config.toml
image_size = 64
horizontal_flip = true
vocab_size = 53
encoder_layer_scale_init = 0.1
encoder_parallel_block = false
encoder_patch_size = [4, 4]
label_smoothing = 0.1
decoder_layers = 6
decoder_head_dim = 32
decoder_inner_norm = false
decoder_positions = "learned"
decoder_prefix_bidirectional = true
init = "orthogonal"
nesterov = true
batch_size = 64
Rows from block 3 of the text decoder, named by matrix and row number. Rows with one number belong to one attention dimension. Each number is 128 + 24 x the weight over its row's rms, rounded and kept within 0 to 255. All counts start at 0. Numbers have three digits each. After the name is the row's rms in percent of the matrix's.
# v: attention value (decoder.blocks.3.attn.v.weight, 256x256), inputs 128-191
# proj: attention output (decoder.blocks.3.attn.proj.weight, 256x256, transposed), outputs 128-191
v.105 100:126124156127142109109162139127119153128125137174142130112143101097125126135087076153135119133093119125133108121141074129164164132113141124139173122142135155129147139143117093123113129141117132
proj.105 097:136161122133149070108126078147139112113121144148153119138144118135101131124141180107203134140154141121088119117089135114136112139135102135136126160125141065119079121168152124121136125125127140
v.106 104:119157163156125159126138090133146121185103123094151128135113139150148143144143115102135105128168100163151104153135115122139142106146133125132128134123095097051107136144146120156154119111120135
proj.106 098:080178132134096131120165124116134121153123104162107132149161145115092108137123111123115127096155130110106115139144114142151140137143109176105125126072136118142141157118156132126121147136140130
v.107 106:123127151112153125130157111115148099129130105120125100141151098128164092164138155096168100100096145095114091113148121124098156090106159149133143109152097117148091135122129103109115163119141153
proj.107 099:147147123142110140110130118090077157080117114137129139148128137118158111062141109168115124136098124128187168111153099089185123139110110143119124143112161132094142124069128159132153123168127114
v.108 101:157096123116131125147087131067108126117111145149122101099127118137108108154124122157117123108087139169115158113165086108146106123140120142165117132087119145103156142104117117133154164166136115
proj.108 109:111137159130143137114126150132116102138156134091101144080120144098152143094141126131146111161114117170170117086097159164158164123111138115090152132131151131145123141166158121134086141156096108
v.109 103:099117118147115150106110147135080120168086124145141141131165130083101140133122072136176106143135110101186146098109110135127129130148115161130118112147125106146102074100113123126118143125167115
proj.109 100:128098116152127115160103138075131168097156161110141114145086102176152094089113179111158137134136118127143103110163133130109169120127134138148112116128126137099092149124153160154146122140105126
v.110 105:129120113117158127147125140121126093154142119116135111141107163115158118129128113115101144132119135138131143090128223106110117128088154145137118171128132122110099139118099145120126159164128133
proj.110 098:141114132167173157188108133155125091129156103159108128133113111149111099133103154107123121121126104079151155118145110149150148092134097132128203107139142168150127144134132081150134107119130120
v.111 092:098111113139092145110174131161138092144133081134180137121090130121112111157128139143141133098131139185098122163139130112137145113106092111124091119115131117128112119108135164154172146119096137
proj.111 090:132178114136144118165167117111134117127147136147107178139134131149139125120145104110166101160154149111137145124082131145120102138168141129160170123118152118112116125148157107120131091131125140
v.112 097:121102144101107116108169109147098127124113142142105118138137135142121114199145117120130125077152139136112113122110101133154132130136084171120190188123088137139125069151107130127149094130143131
proj.112 096:154149096151155151148109131097133130094216114141143155127103143145123068115152167116147126138146158123153116124157171143077171135112125135148126124131101137185113165140133103114100110136126110
v.113 100:145094096098098120102122131118103126114083106114126160127132120134168138154120099145127101154180131137174163134111143181144160129109112123126148127131146100154140130132069104153128164127154132
proj.113 103:162140125142133122142119134108150139115160145114096136160105133147154124125154144108137129133105152114110090112152144136131156103142147100139107161090150152152094122124130179141107090111128172
v.114 101:137109157133130142138140108130103152150120132130107127116132136108131123159157147148118080102137101148119175128134140137097132134145144140103069149156138112157141117172089158173100155157142131
proj.114 101:127115115136122100123166126151149140055109143103158131093128137103129081122101108112146177135156138109069144100134098133108146107141123087146139101110149113092108156109133125103146096179162097
v.115 100:135167104166114148122122138088090169141142123094123181130148179184144117147163116124114099087112131137110146121134125135155131144122149142143124154089079134106090102134115117118118133128138135
proj.115 099:092134125121129111153123106117149094089132142179089107140081063080140098077141144160156164113149142185104136127165117140163084136132131102139127083174139151153137120140136121085122120120172152
v.116 100:113155103130142161096117139145121104118120158148138145153168139155125148114139127125097119158102107150127174141102110166152114105116083136100157143120167083135133136138140148133126108126096113
proj.116 101:136103154098117110123097128112134119077135128094096144108100149095122132096137105117118159121123144130112098125129129135127127190126117153162127090161080162132065155141150142119132167113115148
v.117 098:101124150133160088110149135079125130118128078122158138076146118119136133119110129130100163097155124102055175121160124136148137131150077063132114123125092148172120148142143081143129134084119139
proj.117 102:149145108135123161144131139170120130119120111138126148160108119092135131167136141139114162129084132173118171095078183110075140123139107119157095111135141127095108128115145162143156117125094138
v.118 092:152114188190103143126108117086122143121157108151155112122210158105127139108129136122162116141135121141105123122118122137128157139157173091132184098102136118113118136114133120145143116148094118
proj.118 093:111121151113120129121155113125124154145130125139118157109117116142100143117150124149123101117088179127141143134142138134135117118096070158103092149151116157132126156118148093124089093075121141
v.119 106:115136156127147119098112144143133187103095151143144142109125105159114140137082093104113160116110165173135109133142113137144149100120129118144111135178123126112097132100156095112133126120137104
proj.119 100:149129114127119089128151135132095103149160127103138101155131128121098154116169156127136099147110096140097135101156173128124123160144128114098108125123109083136126137164142083125134115090117176
v.120 095:104133114105095136114152108120088162123094145141090126136128080124095134129146153136137127111158151165131132092141088120177109103130146140130096122108089152119115109124132173172110131127139125
proj.120 102:083089149137166117123115124108179115155131135106110084117104127140164158117154135125158145148116127142128085113132136098064091117146117084139093124147131101098130096122182077141151108106086090
v.121 100:138095125117129159114129132117130134112154129056117165077143151148141157140135165095151069060138137093139028116144121132136088158135114112117153086109115138151105108098165119108130137100150117
proj.121 108:163130152141063093126134111115133123135141097157127166154127128116081099133120107142090160152155178165147118138164111093113138119078116134103129133094156153145160110151104147144109129113116136
v.122 107:084109117169177094141106130117117167126140131105144114115137124162079109146152185132112071121097157144109140147126152116143112091135108118134082111124111171141121142121132115096087109116124127
proj.122 107:179086125185105120097108158130128118144110124214169132139122099088136183112121126140156135122139091115136095090127122109131114115144110126083164105100161131146131157139131153153129152113147097
v.123 092:121141127115099121088100189157129123119132142063136114135110153116151113137127086140117112059100146094183131154161144113150129119107141114120076092051141107144112144155125118172098109114163147
proj.123 093:166125154136139132127137127100157127136158146171116110123133094144113090112120134110119158131168130185114086104093132141095109120114153136112153155132156157108091094138130137110129138126119134
v.124 100:100082133097112127101119138133095094107126094127100166117179153093115112129141116106126141108094136080120142117145111171137110146135115110093136089177114105122153121138140106125120100160123119
proj.124 100:119132148165143125114148168136102161134116114080113138120073099157088126068117164132097139110121145111165117139122132093119168108159154120136125121141136053098120098177093145141158151099137150
v.125 103:124145117118123136177051118161105114109107132147113108129141171109151091093108145110146102136140113143174122127121147130145129107096119129135169119147140073155138123110143089057139096103101120
proj.125 099:154128132141112130127105133108177134146114111102132096154132106116127082089101106098085109106127138142130103121162157122144130139110066124126108104085107139109127113144123160146120145133118161
v.126 090:130177088114131160089171139140183111087124132141131162138160127119181128117128086141168105134157177107141134121086108144119105120141147159113138136112119122177113125137134108165099125095136128
proj.126 094:117096108142116120120119107116178173142134109097038135106138119118103154142118159130091145099134175149112157116122119119128137176120124133118103130146134147141081104139145111151141151141079122
v.127 103:123164106147104108133134102180152127135132104140120122144149133106105102130135185152111155151173117125130114116144096105159100116145092137134098134162150143157120153089121143161114118153128103
proj.127 103:127134141183116172118110172162099125094120100055106109148102148136133176136170134093155104102087089097156131128157140154082135123117129113124137103166093131101140107128136120135154144092126113
v.128 095:094160121101110131105116117088149126131130110146117162128178115100136096138118136141135098121153120116171143118153156149118095132180170100114137118168181144125140157161139135099096141127140162
proj.128 096:196131092153131125127138085111121151128098097092146090146100129130119138111107083119097132149132117133124096127126138114119150117158125140139119078098134102179097114126150104143123158156132121
v.129 100:111095113107135110128113169162123146123104124126157171092125129098123177114152117113101150091126100164159142119098109134143150124075120094139138101163128093192110106104124127127124152141114134
proj.129 099:147101142130148162123111148131161112118114121099160092131138113111120082161146086154151138170151086140114082102132132112115157172094138152132134140109176137174075127159174150151154112095129122
v.130 102:131101133128091109122151093130103127132132136127117128122147128159091107130120142165118083119119134168143135093119111167122093100145100161156085124134128130140109169138150127115112114118101164
proj.130 096:165114128157159156149100157151163124083142131160162205089103079159127134130121134111138118079142109153120114119142151116093142126113141139077151148128152134105139149145135176141121133113129114
v.131 096:152123170136117129132085175133070126137127131118114130145089104098105100121164108142141118155121089087188139144106116136120143162143149084111109125128120149062130138126143136153139125118148101
proj.131 096:157078103158115148113136118154156110114138141080167125084130161150116138145154093114147135104130107152087098122117155136090106121123147165138110112137153136145107154125164127086189159153113105
v.132 096:123116138148125125088115087091133151138167131118114099172148145151121150105145126169182111100151135097123116094151117121120164136128132123129133126134081162140119143101113140056135140150133114
proj.132 095:131162123096170179136118109150125100122122101139133145125080088129153129137112163152110121128146148122112101094117110118176110101145124159096183115134117119119069108122134162133141113103166122
v.133 104:126148117114140129163123124127116147156154112103149113099148132141146142072139126121120132131144151114101190129123180114148144129161105124102129132102115121127155139112167137148125096118129147
proj.133 104:114124145086125102148150110129166087170164155173139089122167156120116121143137105107120106124106110129147147095114117120106101148113124152126103117113116134118098140118112093125137177084119099
v.134 094:098087145126142100111164092141090136133141112159131107088120119124096172171086136159126114134134097119111120144161186126173115104145147156093110108154182112123152157131109124134118130118122151
proj.134 100:096170112138105109177132129113120171085103129100170159142159119125148080178193126123146078137140121133167113075126106125097116127132123121112114143119132088129108113120153168138093100123148140
v.135 095:124135162144097111109122139159117115102102118108107141111152139115141130146139132083097135140119143145136156130159124096125120082134089185126139131128146129148154116121122113096107148118161128
proj.135 100:098090086153106172083127118096162135054122128202137126173105107124143122129112125149117111179116099133139064115144109148139159123090109133159163155118138128162162131106139117140137095155111148
v.136 098:116077149129096119133133160118081117163132138164130117108095143086125139093125141130142138123115116144166135147159121151156080130126077119169117146107135182141131151166128080080113083144123094
proj.136 101:153151097145131158116108080108109112090141123133115141119130138139114145136160132129159117104117136160101127115171139099164151070131172130114132094111112124122124103130120148124162109139162128
v.137 103:132115121136114105153116116092104142124084142121139115128131164101119155139162127111177139158133118113131151143152122157105113159128126095090115145119096160098151138147120095116108117144083109
proj.137 105:140155152139140169118085131120178123133173144125124112115161151091076160106123128106106107134138094137108077099130138115084122129123147102152151121080143125119098172152129135135120115102185149
v.138 098:113155097162120136118137087080082097120087116149157087097137110141133152169146129119173118135090145118134064112150089138172103143156123153157133153146136181141131125131068124120148083090159135
proj.138 106:102129122103098123145158153093137145137119112101150154109113131112100080155148147128112095130111132175107151151154166153112141121168121148060128110129124129105135142138146120132129147123122136
v.139 096:128133144107138114163083110121148120079103177166136078154099145109109115099153110128108116093109119119121114130172158141145121113092144142138107132167172170091159157147131121094114118129125098
proj.139 096:149127121092112122123115103129120112166115113104192154089141136098129154154151124121121109167170135131149121123177122147127120110153132057137147124092127101149119116156111145136117108098121153
v.140 099:111131117138124085112126100104137135184124127137098174120148132150111111135142119130149158060130124120136103151131150114136116113087126081134115110129132111128106118141176058145111127135103080
proj.140 098:194110152171171105140122143144107129119105137172131115109159119130110143124172096154090086128113158112132160154103085104155151096157165114137096152132130137118153152152122170113133124118126151
v.141 105:085102103093125162193133147145086133126133143158129102138106091140131130125148159134147121119086102107155109105135129129162102119149178136144136108140117164096103108128142161115124164133107103
proj.141 102:147168120119111120122126118096117117110103096102133087147114154162136124145140126067159096145170121144111156148113149102118180141086144114149114139133177035164122091129158117110143096138191110
v.142 103:108113132140146119142127161088122086130106100081142126152100136118158101104118154100152099166072100116120088154088090164126100124137156156086163109096165170098135126070161122131145128149107114
proj.142 103:129143157089118145124124116129104133108129157152127124113159131142122150125116114092091149119120156153139143113149168185187115120109089156155087142150132143096139124135170128120110145108135118
v.143 106:176119110152124106151110134119107124141109115159137179127160122150090187147147138113098122121095164176128147120162091127142129114111152120114171115119129116138118115155121121128134113121130157
proj.143 105:118134138120091165168105142120146116115121084141145099166157091121108101136096154135103114106127068089150122099144162117120153094103103168118088119063154147098119120138110113131135134154092164
v.144 099:106097152113104142136120149149104135140086110128122138104135135151124170118145086077147118145131140085136110091132139110111177132109111117157133119106103133140093172155139112137164123143149124
proj.144 100:134142096157131194164104139130108145128145132106087128174134127129132110127117142149135093158125120130170151118155140120159175177150137155169140099159105104135126154139125121122139124109120105
v.145 105:128144131100118110150108093117083134163124099129131136142149127137087079143092154131109175089137115157164137104156160137168131120125094091141168126134105130083175134113116106080115177097117156
proj.145 107:142109154114170151125189118116128095154132124148153087118114158159147149080145115129134117105136144120168117122158109133137153127135147096096110143139178116116134153119177188120114100126108161
v.146 106:167108128149159106147143088101097144113123166142103126166122146161115136160112158142145120150117149155059128119118166153132102138121170108084075155168116142125126132089104141107135140109125120
proj.146 110:129167152085140114159127092146111146113135102128156105121134178117140155136147126142169147117124148134141119128158090085138108108140096137116147099050174110104150118118112124164154153170163140
v.147 101:134085143181132073141074105093109134139117156141132138112131109116128097161149130109157083140130149094181102150127126131088148113083118176147065133141122126133119124117119103181146095076133074
proj.147 106:162129131148133189141150115138151098120119141118140171166142128134110093109128125118110160109102115102145098151192142173136121149166111082110153099104119104118087185145137131138140104156136143
v.148 105:155147130122124150112145097129107149137107114125136130131145103116140104164119121117167085124160134126110094130124101175072126101101172152139135163114146074142168151126139120112145127122147138
proj.148 101:130155093147176159108142142112168133090122163165105168163145162129127110105123124115098164169141174092122147124166163109104126104156133096158109127095084134129125113138114111166157110133119098
v.149 108:152136148144156106096090071159090178129082134157122139168122115134129075116119094101121143141131160128137103118159133118109106129154140138112117107137129130119085122106143157117132100157161116
proj.149 100:109112117092116120138142150127157116115181188065132116104111130133140171129131155138105099151104119175085135138131141148113102120167126114133141170113125102134152100147142077151180139137102139
v.150 101:138103168196103148102133074115135126109094167131131163117185098142074150165165123111106138120106154140116138089126101101161098170122115116139169147124172134162152148117083102092140147104114094
proj.150 098:108161096115140122123093164156118160128127110124168149135120174106146088112117090166124104125179117087121105134156130158163113130124131139139129126129078113122085107126128146172118158141113160