config.yaml
encoder_arch: "mlp_mixer"
model: "image captioner"
tokenizer: "char"
vocab_size: 53
decoder_fused_qkv: false
decoder_qk_norm: false
decoder_inner_norm: false
decoder_positions: "learned"
epochs: 3.8
warmup_steps: 180
Rows from block 9 of the image encoder of a small image captioner, named by matrix and row number. Rows with one number belong to one neuron. Each number is 128 + 32 x the weight over its row's rms, rounded and kept within 0 to 255. All counts start at 0. Numbers have three digits each.
After each neuron's rows are labels from the 100 images, of 14976, where the neuron reaches its largest size: "top examples" is what is common among them. Only what is clearly more common there than usual is listed. The data: photos with spoken descriptions (Open Images, Localized Narratives). In brackets: how many of the 100.
# gate: MLP gate (encoder.blocks.9.mlp.gate.weight, 416x160), inputs 0-159
# fc1: MLP up (encoder.blocks.9.mlp.fc1.weight, 416x160), inputs 0-159
# fc2: MLP down (encoder.blocks.9.mlp.fc2.weight, 160x416, transposed), outputs 0-159

gate.45:153117141110094095167186121121070159118178128095126107189113175157056097108077112115196101153126185119122079113141161110118050143168140125127186138110064173121168135155151119140147098116139168153129106180129122158149163087155109098064127164132123113183053105125193154092104139201169176124192089114089078111134106154085153102133117082170175119098120170089152144136125129080132153128174126123153129149081111094165156117126127114109113136091128092135097093079154074131124107122152156
fc1.45:155156138158080124137117104113086088094129154168132149083071156140125118215160160162162161192121123187083180136070117131101117146135114124095139182138105107146155083110202131087112148095171109171119087155056123113131127126150130078128137129120104150135148134103111182063109164116081091138131074129163195114126172112124158120136131079077083139125097105111127067136133100106084107167093144108118132110139166127168039104138140116155205109093112153113119158100128175135082155146182180
fc2.45:137144158097184132111151087150169144093126086107170067130105122079117109067136090114134166127184153113107144105096120086136146055184157126132103155118128145061131195164054117133165126116107111077139110111107116109142116182136093148164137123145149218157100161162104109105086114119103159117116156102151109022169062122119159083139122132079053119140095141082176119125101155137167176090086116156107096126139108144093148118186130153078136149162123186145149141131124108147103159105118173
top examples: text has "black" (27)

gate.82:186105099105113112107099141094106137105130137109109118102160081131085096111063100082164193137163148152166210161105101133137125143130123150094117124071134141132133119088145166151119162140087107103104207134140112103126148138129061116118106095078102164152094103146195156130061134122078086047089079160129145145153097129134179127144105154127075110110196080137154108085143121135135123105130115112188179137177139143059137080130130159120191080163152134153169159122150159165189082144116163
fc1.82:112119110145130065131158142159122127148097143173148120138041100149114140166102132053112208086103137137141147090109084132104135102154174158169095108092139115144140072098157153092139171167159135107077110133101095128151136196087171181154118125154141131144087114076059080097159160110144066140166095162157152146088107112113139119130111171135216059044139148073125173147108126116159174120082199120098146157112140131125126136150134144130106106116093163121154137173164125145111180091115107
fc2.82:123091109119180147128143158086091189132097089163172141128124146134120094099087151137100086140120114079147111133108135136116129109209114138101155111111117097115119134145116079136115132169150099115153097134147232087160125187108135122121133124165103171155151125127072180149124132186135224116212127104143129108122132125129108134141139126086163145107088136159159113093088168164149101118028147080079109147096097129096098126078120166138104166075107138139084148097144126151089099244129121
top examples: text has "holding" (36); text has "woman" (34); text has "wearing" (34); text has "smiling" (26)

gate.119:096075146076155126129148050151181165125128147157108127089178177185137155120181117138134147083145081144148149141117105175118118088157130147150151072152125146159138111118097176087123117111112134094152124135152166182079134088127017094104117136153058168068179095105125132161155103189154103133118103143152128157123082163126078158131114158170117075130073080163137120097149152172120128163059117103179148124141129168112164076127113148104118189129118059133128087142142136179109154150142109
fc1.119:088174106119135180102134106142128119182106114137105185095137106124121135104116097118093159118150106127084156124124084161151182064129074141139164121137150149188176075159144135052152162092116109142154111108143094136084089082164103161098113076120127150103154128087105103183157109169116134116146134125156127104155096114084138113117115136153143222179051165111056130126182157190143123193123174141163112136140128180080115100141109193117133190151113121128126120119126090181099084052138122
fc2.119:130107085109120141136128150133151108126112121116062122088086114149090139092082129112106099128161080111181222152082152141126115148116104148115054189125094186170137168144106142127127139096097124123105170150119121121106142150086157158106105113116084161188125125066159127163126117097119126222099168154152140122148136127081149100151116115119137127097193091142088164136148130148102186119084159130188178111105074067109103170184170075131098161211149121123125056138139103125162095127149183
top examples: text has "standing" (49); text has "people" (47); text has "holding" (40)

gate.243:113141087130101155125149090164108105150128088136131098081099105089113135187158122094178159137118139111168131099140199134131125145134224105107121144117133144116115114161127063159102116200102143124131116147116163119114124100166157103119112126156139099118162157114138109156113126089085158131102105105102152089102096112136097069144144195081255155161092093098123131111135060114114173115117135133150105093127083107155104209177112117123094177138137112177086111100155145088099099108149111
fc1.243:173132152150049123134133119102126095109108112149127071175076101109120130124154116083134171176082157136170141171151228137154125123108183120121119094177084098141109155206177084175134092173163118092094136098088144105122167100139095135123130140158192124156105124143198113127127141121155111128144097100082140110150109121107086108177102138151216096087134058101077139148113118150136151132195189104159100137153066128114076159139078137122134161098103116151157150116066078129123141137128129
fc2.243:120183149140121124086157099134150151150134110119112091128105103113125190100173129152091125133071137137079165112132105096075135056115214129135141143129137141142135137162111140114128130182062089126135113156113148183126120116194114108125135137116120055148121113138147201120162178116063157075128031119138161092165089121158121140078121112087171155080134103149137086137114152124158119141066215141138168117110102133099115115085093100100133104091163105133073114218110180143110122179161137
top examples: text has "black" (48); text has "white" (48)

gate.186:134078067103122078161108156067158103155124085116115124149148133144165144095202122120140171113124185144120122196103152124148076191124118058139092137153118181124174147123200129141146111177121149140085139078118143173156102037116103118089126139147122175144092130156202088177044175128155142163095097159131179164147104140121135129122133125145077115151101086110152144112157127148129137146177150133044091124084101139136144223117149098142112126118144136081132109110106146151155130112160138
fc1.186:133175128089121192110124139125121172103143099080132099111164139159110128184127119113077181192115162165175121145146142103121124113101086128130105135183189152085108087139120134113120116108096084107121055120124085075161080162165085152101138121114082130156188170123136121114164181095125165079117178131174105151089123136167053104064131170134193128124084113138091166181122116143152156137093147055132166120130131167144137090137099145131151203133172126121145133136125092104072190143120063
fc2.186:173149124132110086142143101115085129135142109182172100175097173081115126115149122150123133142190120151134115149167146173129118134116100134099175116129124111138132167060047096132111111097124125177102120137188199134104115140142077101165175115158096150082126179124114129180085149112107125121157110157123139146134123061161160164152099078108145145095180083137069051127085109127115109086138124159076155121186135132115135125077128027132191116159187154179082070095126127161091088130111144
top examples: text has "grass" (37)

gate.97:115130145120135155161173135140169116125190135073103148126190166179218040107103093100120120120153106096162100174112104070119097161145149130046133118137097082097071100034180067120108119113129134151149153128096113175122163098143075087079151088176126100114121122195110109103149152139121104140151099136146153163150134166068155188154139127166107121126123130159174136177097111151150096118107142128072168145141114151149129152103143133109125155117158066123083146118061113082134116095114129
fc1.97:078108069144105086108153128117119125180092112129154075140089114116133118159084164078100120115120087128136136162130103111138053144075152133163110110176056121152103152095127100163081168174137113128164161192187177119123134083098170182149160157149162146122079086118171139146141091132198099186121144128100119114066066060189100120165166151164130103128134139148129115157120121068072101164161142105159131152079120172135160150132129119161175165135157190123106127099119087140176124170125143
fc2.97:126082099130132154095144174137123144057141113094194144107124095209136109138072152158105090160158108155109099113108149186088135190127143137150094078112086172162080115126151105135070124116133098143091148106094184144202164080133213145136148144114116138110159148150128119154140099069166117169152152164125085163115137083123159101096122139103153105138123152143094121145118109179088140079138141111158140152120162195202172138068136114174103193107175114047134162114142093122118132127161099
top examples: text has "grass" (33)

gate.112:122143080110165114088134129106121154140151121166150152148131143146166067129131082199124122102121210107127118085136100171195033104161113143173159147147127137126110108142098168119134145152103184050109146075129108155165125167078113091177093212102136097120150110122126137094138114135081114138043139163099194108093158126121125124098216134124086112177111139140179171128147153113088141132109116107161138124120091134106125115109175133182130137193136097169099090114080178129162104159123137
fc1.112:077122108161092149123098090107191057080100177106070161149090115154153119051110142139072121110116161116138169149112100133165172162106086138143114098144143103191161174090113149107140191107089101131060137081089077129102118151093099126214109123093104095122136085129092131110191122091179106077129056106115128126115135126113170131120161126109072182116129160138109140175112168138150120163083139115107160166138138087096142150177103106102153173144151156109108115138069139179118122095098175
fc2.112:125176127126120141134095159123062170123148137109119099123084026137105036121132102148088189143071098157102105164066136099177131114130152155150157134124064165117102138145072158105097107106137112142143026131097187145106139183172113130116115063161165084176159146107139151127159165154097121171131145140123076086079116119120104139144118145112145110179131159124081126104044112142154092132127165154099155095108104121141160130149114137124130107138131055182121104138121144077143076152113084
top examples: text has "grass" (28)

gate.341:138029158113157148135167149121118199131087096143140105152157098151137098108116100102201131170103091125124128069119116104135150107106069121137145116154091133173123158169169155083146135172138085116165145080109119171098169150158146170188132155103142147108100138125090151189082124121160042118130111187173110050161197134146193152099181117123166142124124117202114136102113164140141128130102179145165136123095149141132126121144116130123130039089143093105125073069097121126119142118141095
fc1.341:115219069119113127135119178150175104113148095175090137144108193125187167117120093117092126112131146180116157164115125091090144140197121126169091120106110084103109127128113144056114134124120153102119078134120208064093122059118146079126123078133105145172119114110181144133169109130132207136115137103110139089097102116111120158176103090151091078121147157102101151150141062112136131079142150197102217168139127139117168143112125118099123167166114104157170166191096133127148136162125092
fc2.341:161124152113097145118185147169064198149175178152086053128121127124159155125102153136133141175172185174178179086079108137140139126135061135145057160126148133117081143145095163143171138144093084148118175107132135126144119063142159074140075146106168124123140102175105123125119144160073093110170151158167142102088091148117173179175115102149136166083120125141143099100162097178151116145101117122082122164128155133104106134133193193164107149070106117094133122125046138106150175102105115
top examples: text has "grass" (25)

gate.141:094096135105153150102155117172159150153106190135126214108165142127142200088142093135114161123155125133188154099121175146119129140127115141137120102124135143120172160076145131112115162160154114125117090090127134160107124105061132124155161146057138114093080130124138104043111165102086077140086142133093110135110103094054130131103193140142107110099186128071222114137119179058129093059086163195087169147093102139135137107114125131194116132149158097118119121179099081098119143140132137
fc1.141:169156108087123186037106096093109159135100126120114160173166134085155154070107132066095123159124155153180100113119132152159074102077104116118089159123120169247150118108084104124185157148124141102140134147110129121197198119107088126140108165088135117108144219142118160159148098091198123160085137102179166142110116142115125082059171125140100122102106183144160113114148097127162122128134129126085154134168110128091134128128151106134109159092101157099103107157192144161156160136103131
fc2.141:094095102132177141150178146119106167102138089117161083143119102121162068061129097176080108149073126110117132103139151160152154112136107181099127191123157123137097119209085107125148150108112161133144118148120111153116115050105112187139115120197159106110130133105092150138114123098116128087130085151177169208126068144161160106119083115102188153162085057147114102129201178131168141152132146150118156114134133135172102105219127064093131140167178154116115154120077099113119141095138166
top examples: text has "grass" (48)

gate.78:112097057140149143083124123114142108122102132153068142139121130134125096123108079177124202120123131111138165138070157093129199152125151085145172113171085119157191122069115172129131119088138094093130101085073096150139133129128120147169118072178119097127159114144155169125093166066096142138113101126127200130168085132130165144115151134178074119136159191151122125148167145195154105155110131148132160146157101146113135144175101106073188120130188147122154081083068146111224112111094084
fc1.78:095130135159180126133165099109099130100158174154176168112147116114118160060148166125128151155126100138133128116091216138182066058082144162172126173094083123157124148110131113094103156155136170084162148163151152086159157118148097152132118160124153124119110155126164127123133122106141165124133143094084158190119150087186180103100091118073094099118147154094145153207108130130149082123077113145068118138196112201195133147138154121092168160134127093118118090086152118092056144081110084
fc2.78:108097143197195148121152187099120154137117105173102136141134123165111091190162146153129104163073109167135188188134186113162109134095172131128075091175131163112162097141106085105099114081141154161111115133084139143125140081107149150130103118152154155110160144111112087137105099058121198111169111140174058157090010130118120132113092099120173110075092104127120102175149093141124196131126106162119132122119127110097077162199105154154127144148140125084140090140137185130141114183122122
top examples: text has "man" (31)

gate.255:103081131151119160124112109112153118159154124135159103127128136129098074165144095167137046192081145097172136145151131108075132144146120096129173101146101113134119134111119117100099119128072177147143097112171167088129145105140110130112157153154099088149186091149157118183146149157162105129094130137115187160123079100120103147149084104118255091149099077136166200107178112102136108150184134123106158137064139143095089173140146163155124135105168100149088101103165093152143069092143059
fc1.255:123095124168088060127145182105141096108176115116061141094151132124176141150121151169135138061151107171124133149112062122193119080102097063091105120157092074092115144106166136082104103094159138102117149152082143131107152160102146169130173126137161108153110089136184171064116174169129153120113137113100126159133150162170147141111169107148025108114210160116152123062135163130139120104110110108081156154118152134163123039116124152147133133136094094139104142130122091095142135096153211
fc2.255:131072128107185122117097141066082165105118104122151158079150163112155104125107213114125090112129121139157096157130140185132072157125100131112172120133126150093133144152129145154121147099173101149112107194157157155141134191212151109161121117128114194157142164174086107125119118133165097139144128102126114122096172099137201109136125140137026114184066150116106149145130138127213120158138124123143150147130069106199174173120147173084123126090103137084167134146134049141128123161074116
top examples: text has "black" (54); text has "white" (53)

gate.187:143120060031102086107121101145111139127105151025200132160169144100123121091098144096161109130138155136175134135130211134103103162110108145085164135119135123146156195130152118128139180116100097070068139110175145167100087137160173121172150140134068129114098058174092116149167124165166166140133109138095118123193087084202121117115092145112119117100098108134097095150118119152129121154109142118171125117150171083146153136115111118138126121135127101148078101144094109197205128120097080
fc1.187:115150203168131160086194050134106156108140084115106111098117136160049129142080110163122110073171113148125136141121126144127188151114142179117121149152109126094081098145188089094175132125132134108103145142102147218063179151151140121138099075102148143164127110152147122086133142157103081109131186078128151109078131139113126172190094134169082111145107089055069170136152118125105113175172132051086092156109140156106100116120123125132143145157162123165134182063148132100155123115120119
fc2.187:136116083109166094140077123060100114139111152127116108105146130132166152109151131118202075156145125128101099148163108124118145127140135113096204121181123127100117098148103148132155153170078109103133143144113095144164123145150100130134155144198167155156164163099166125119112176161141120193089126116082094204114167055161165170155148112117157099093162163152174088145186151107134091142188164135175179127108133108133098059057067105094091127139190201178136160120125129122079113103099119
top examples: text has "man" (30)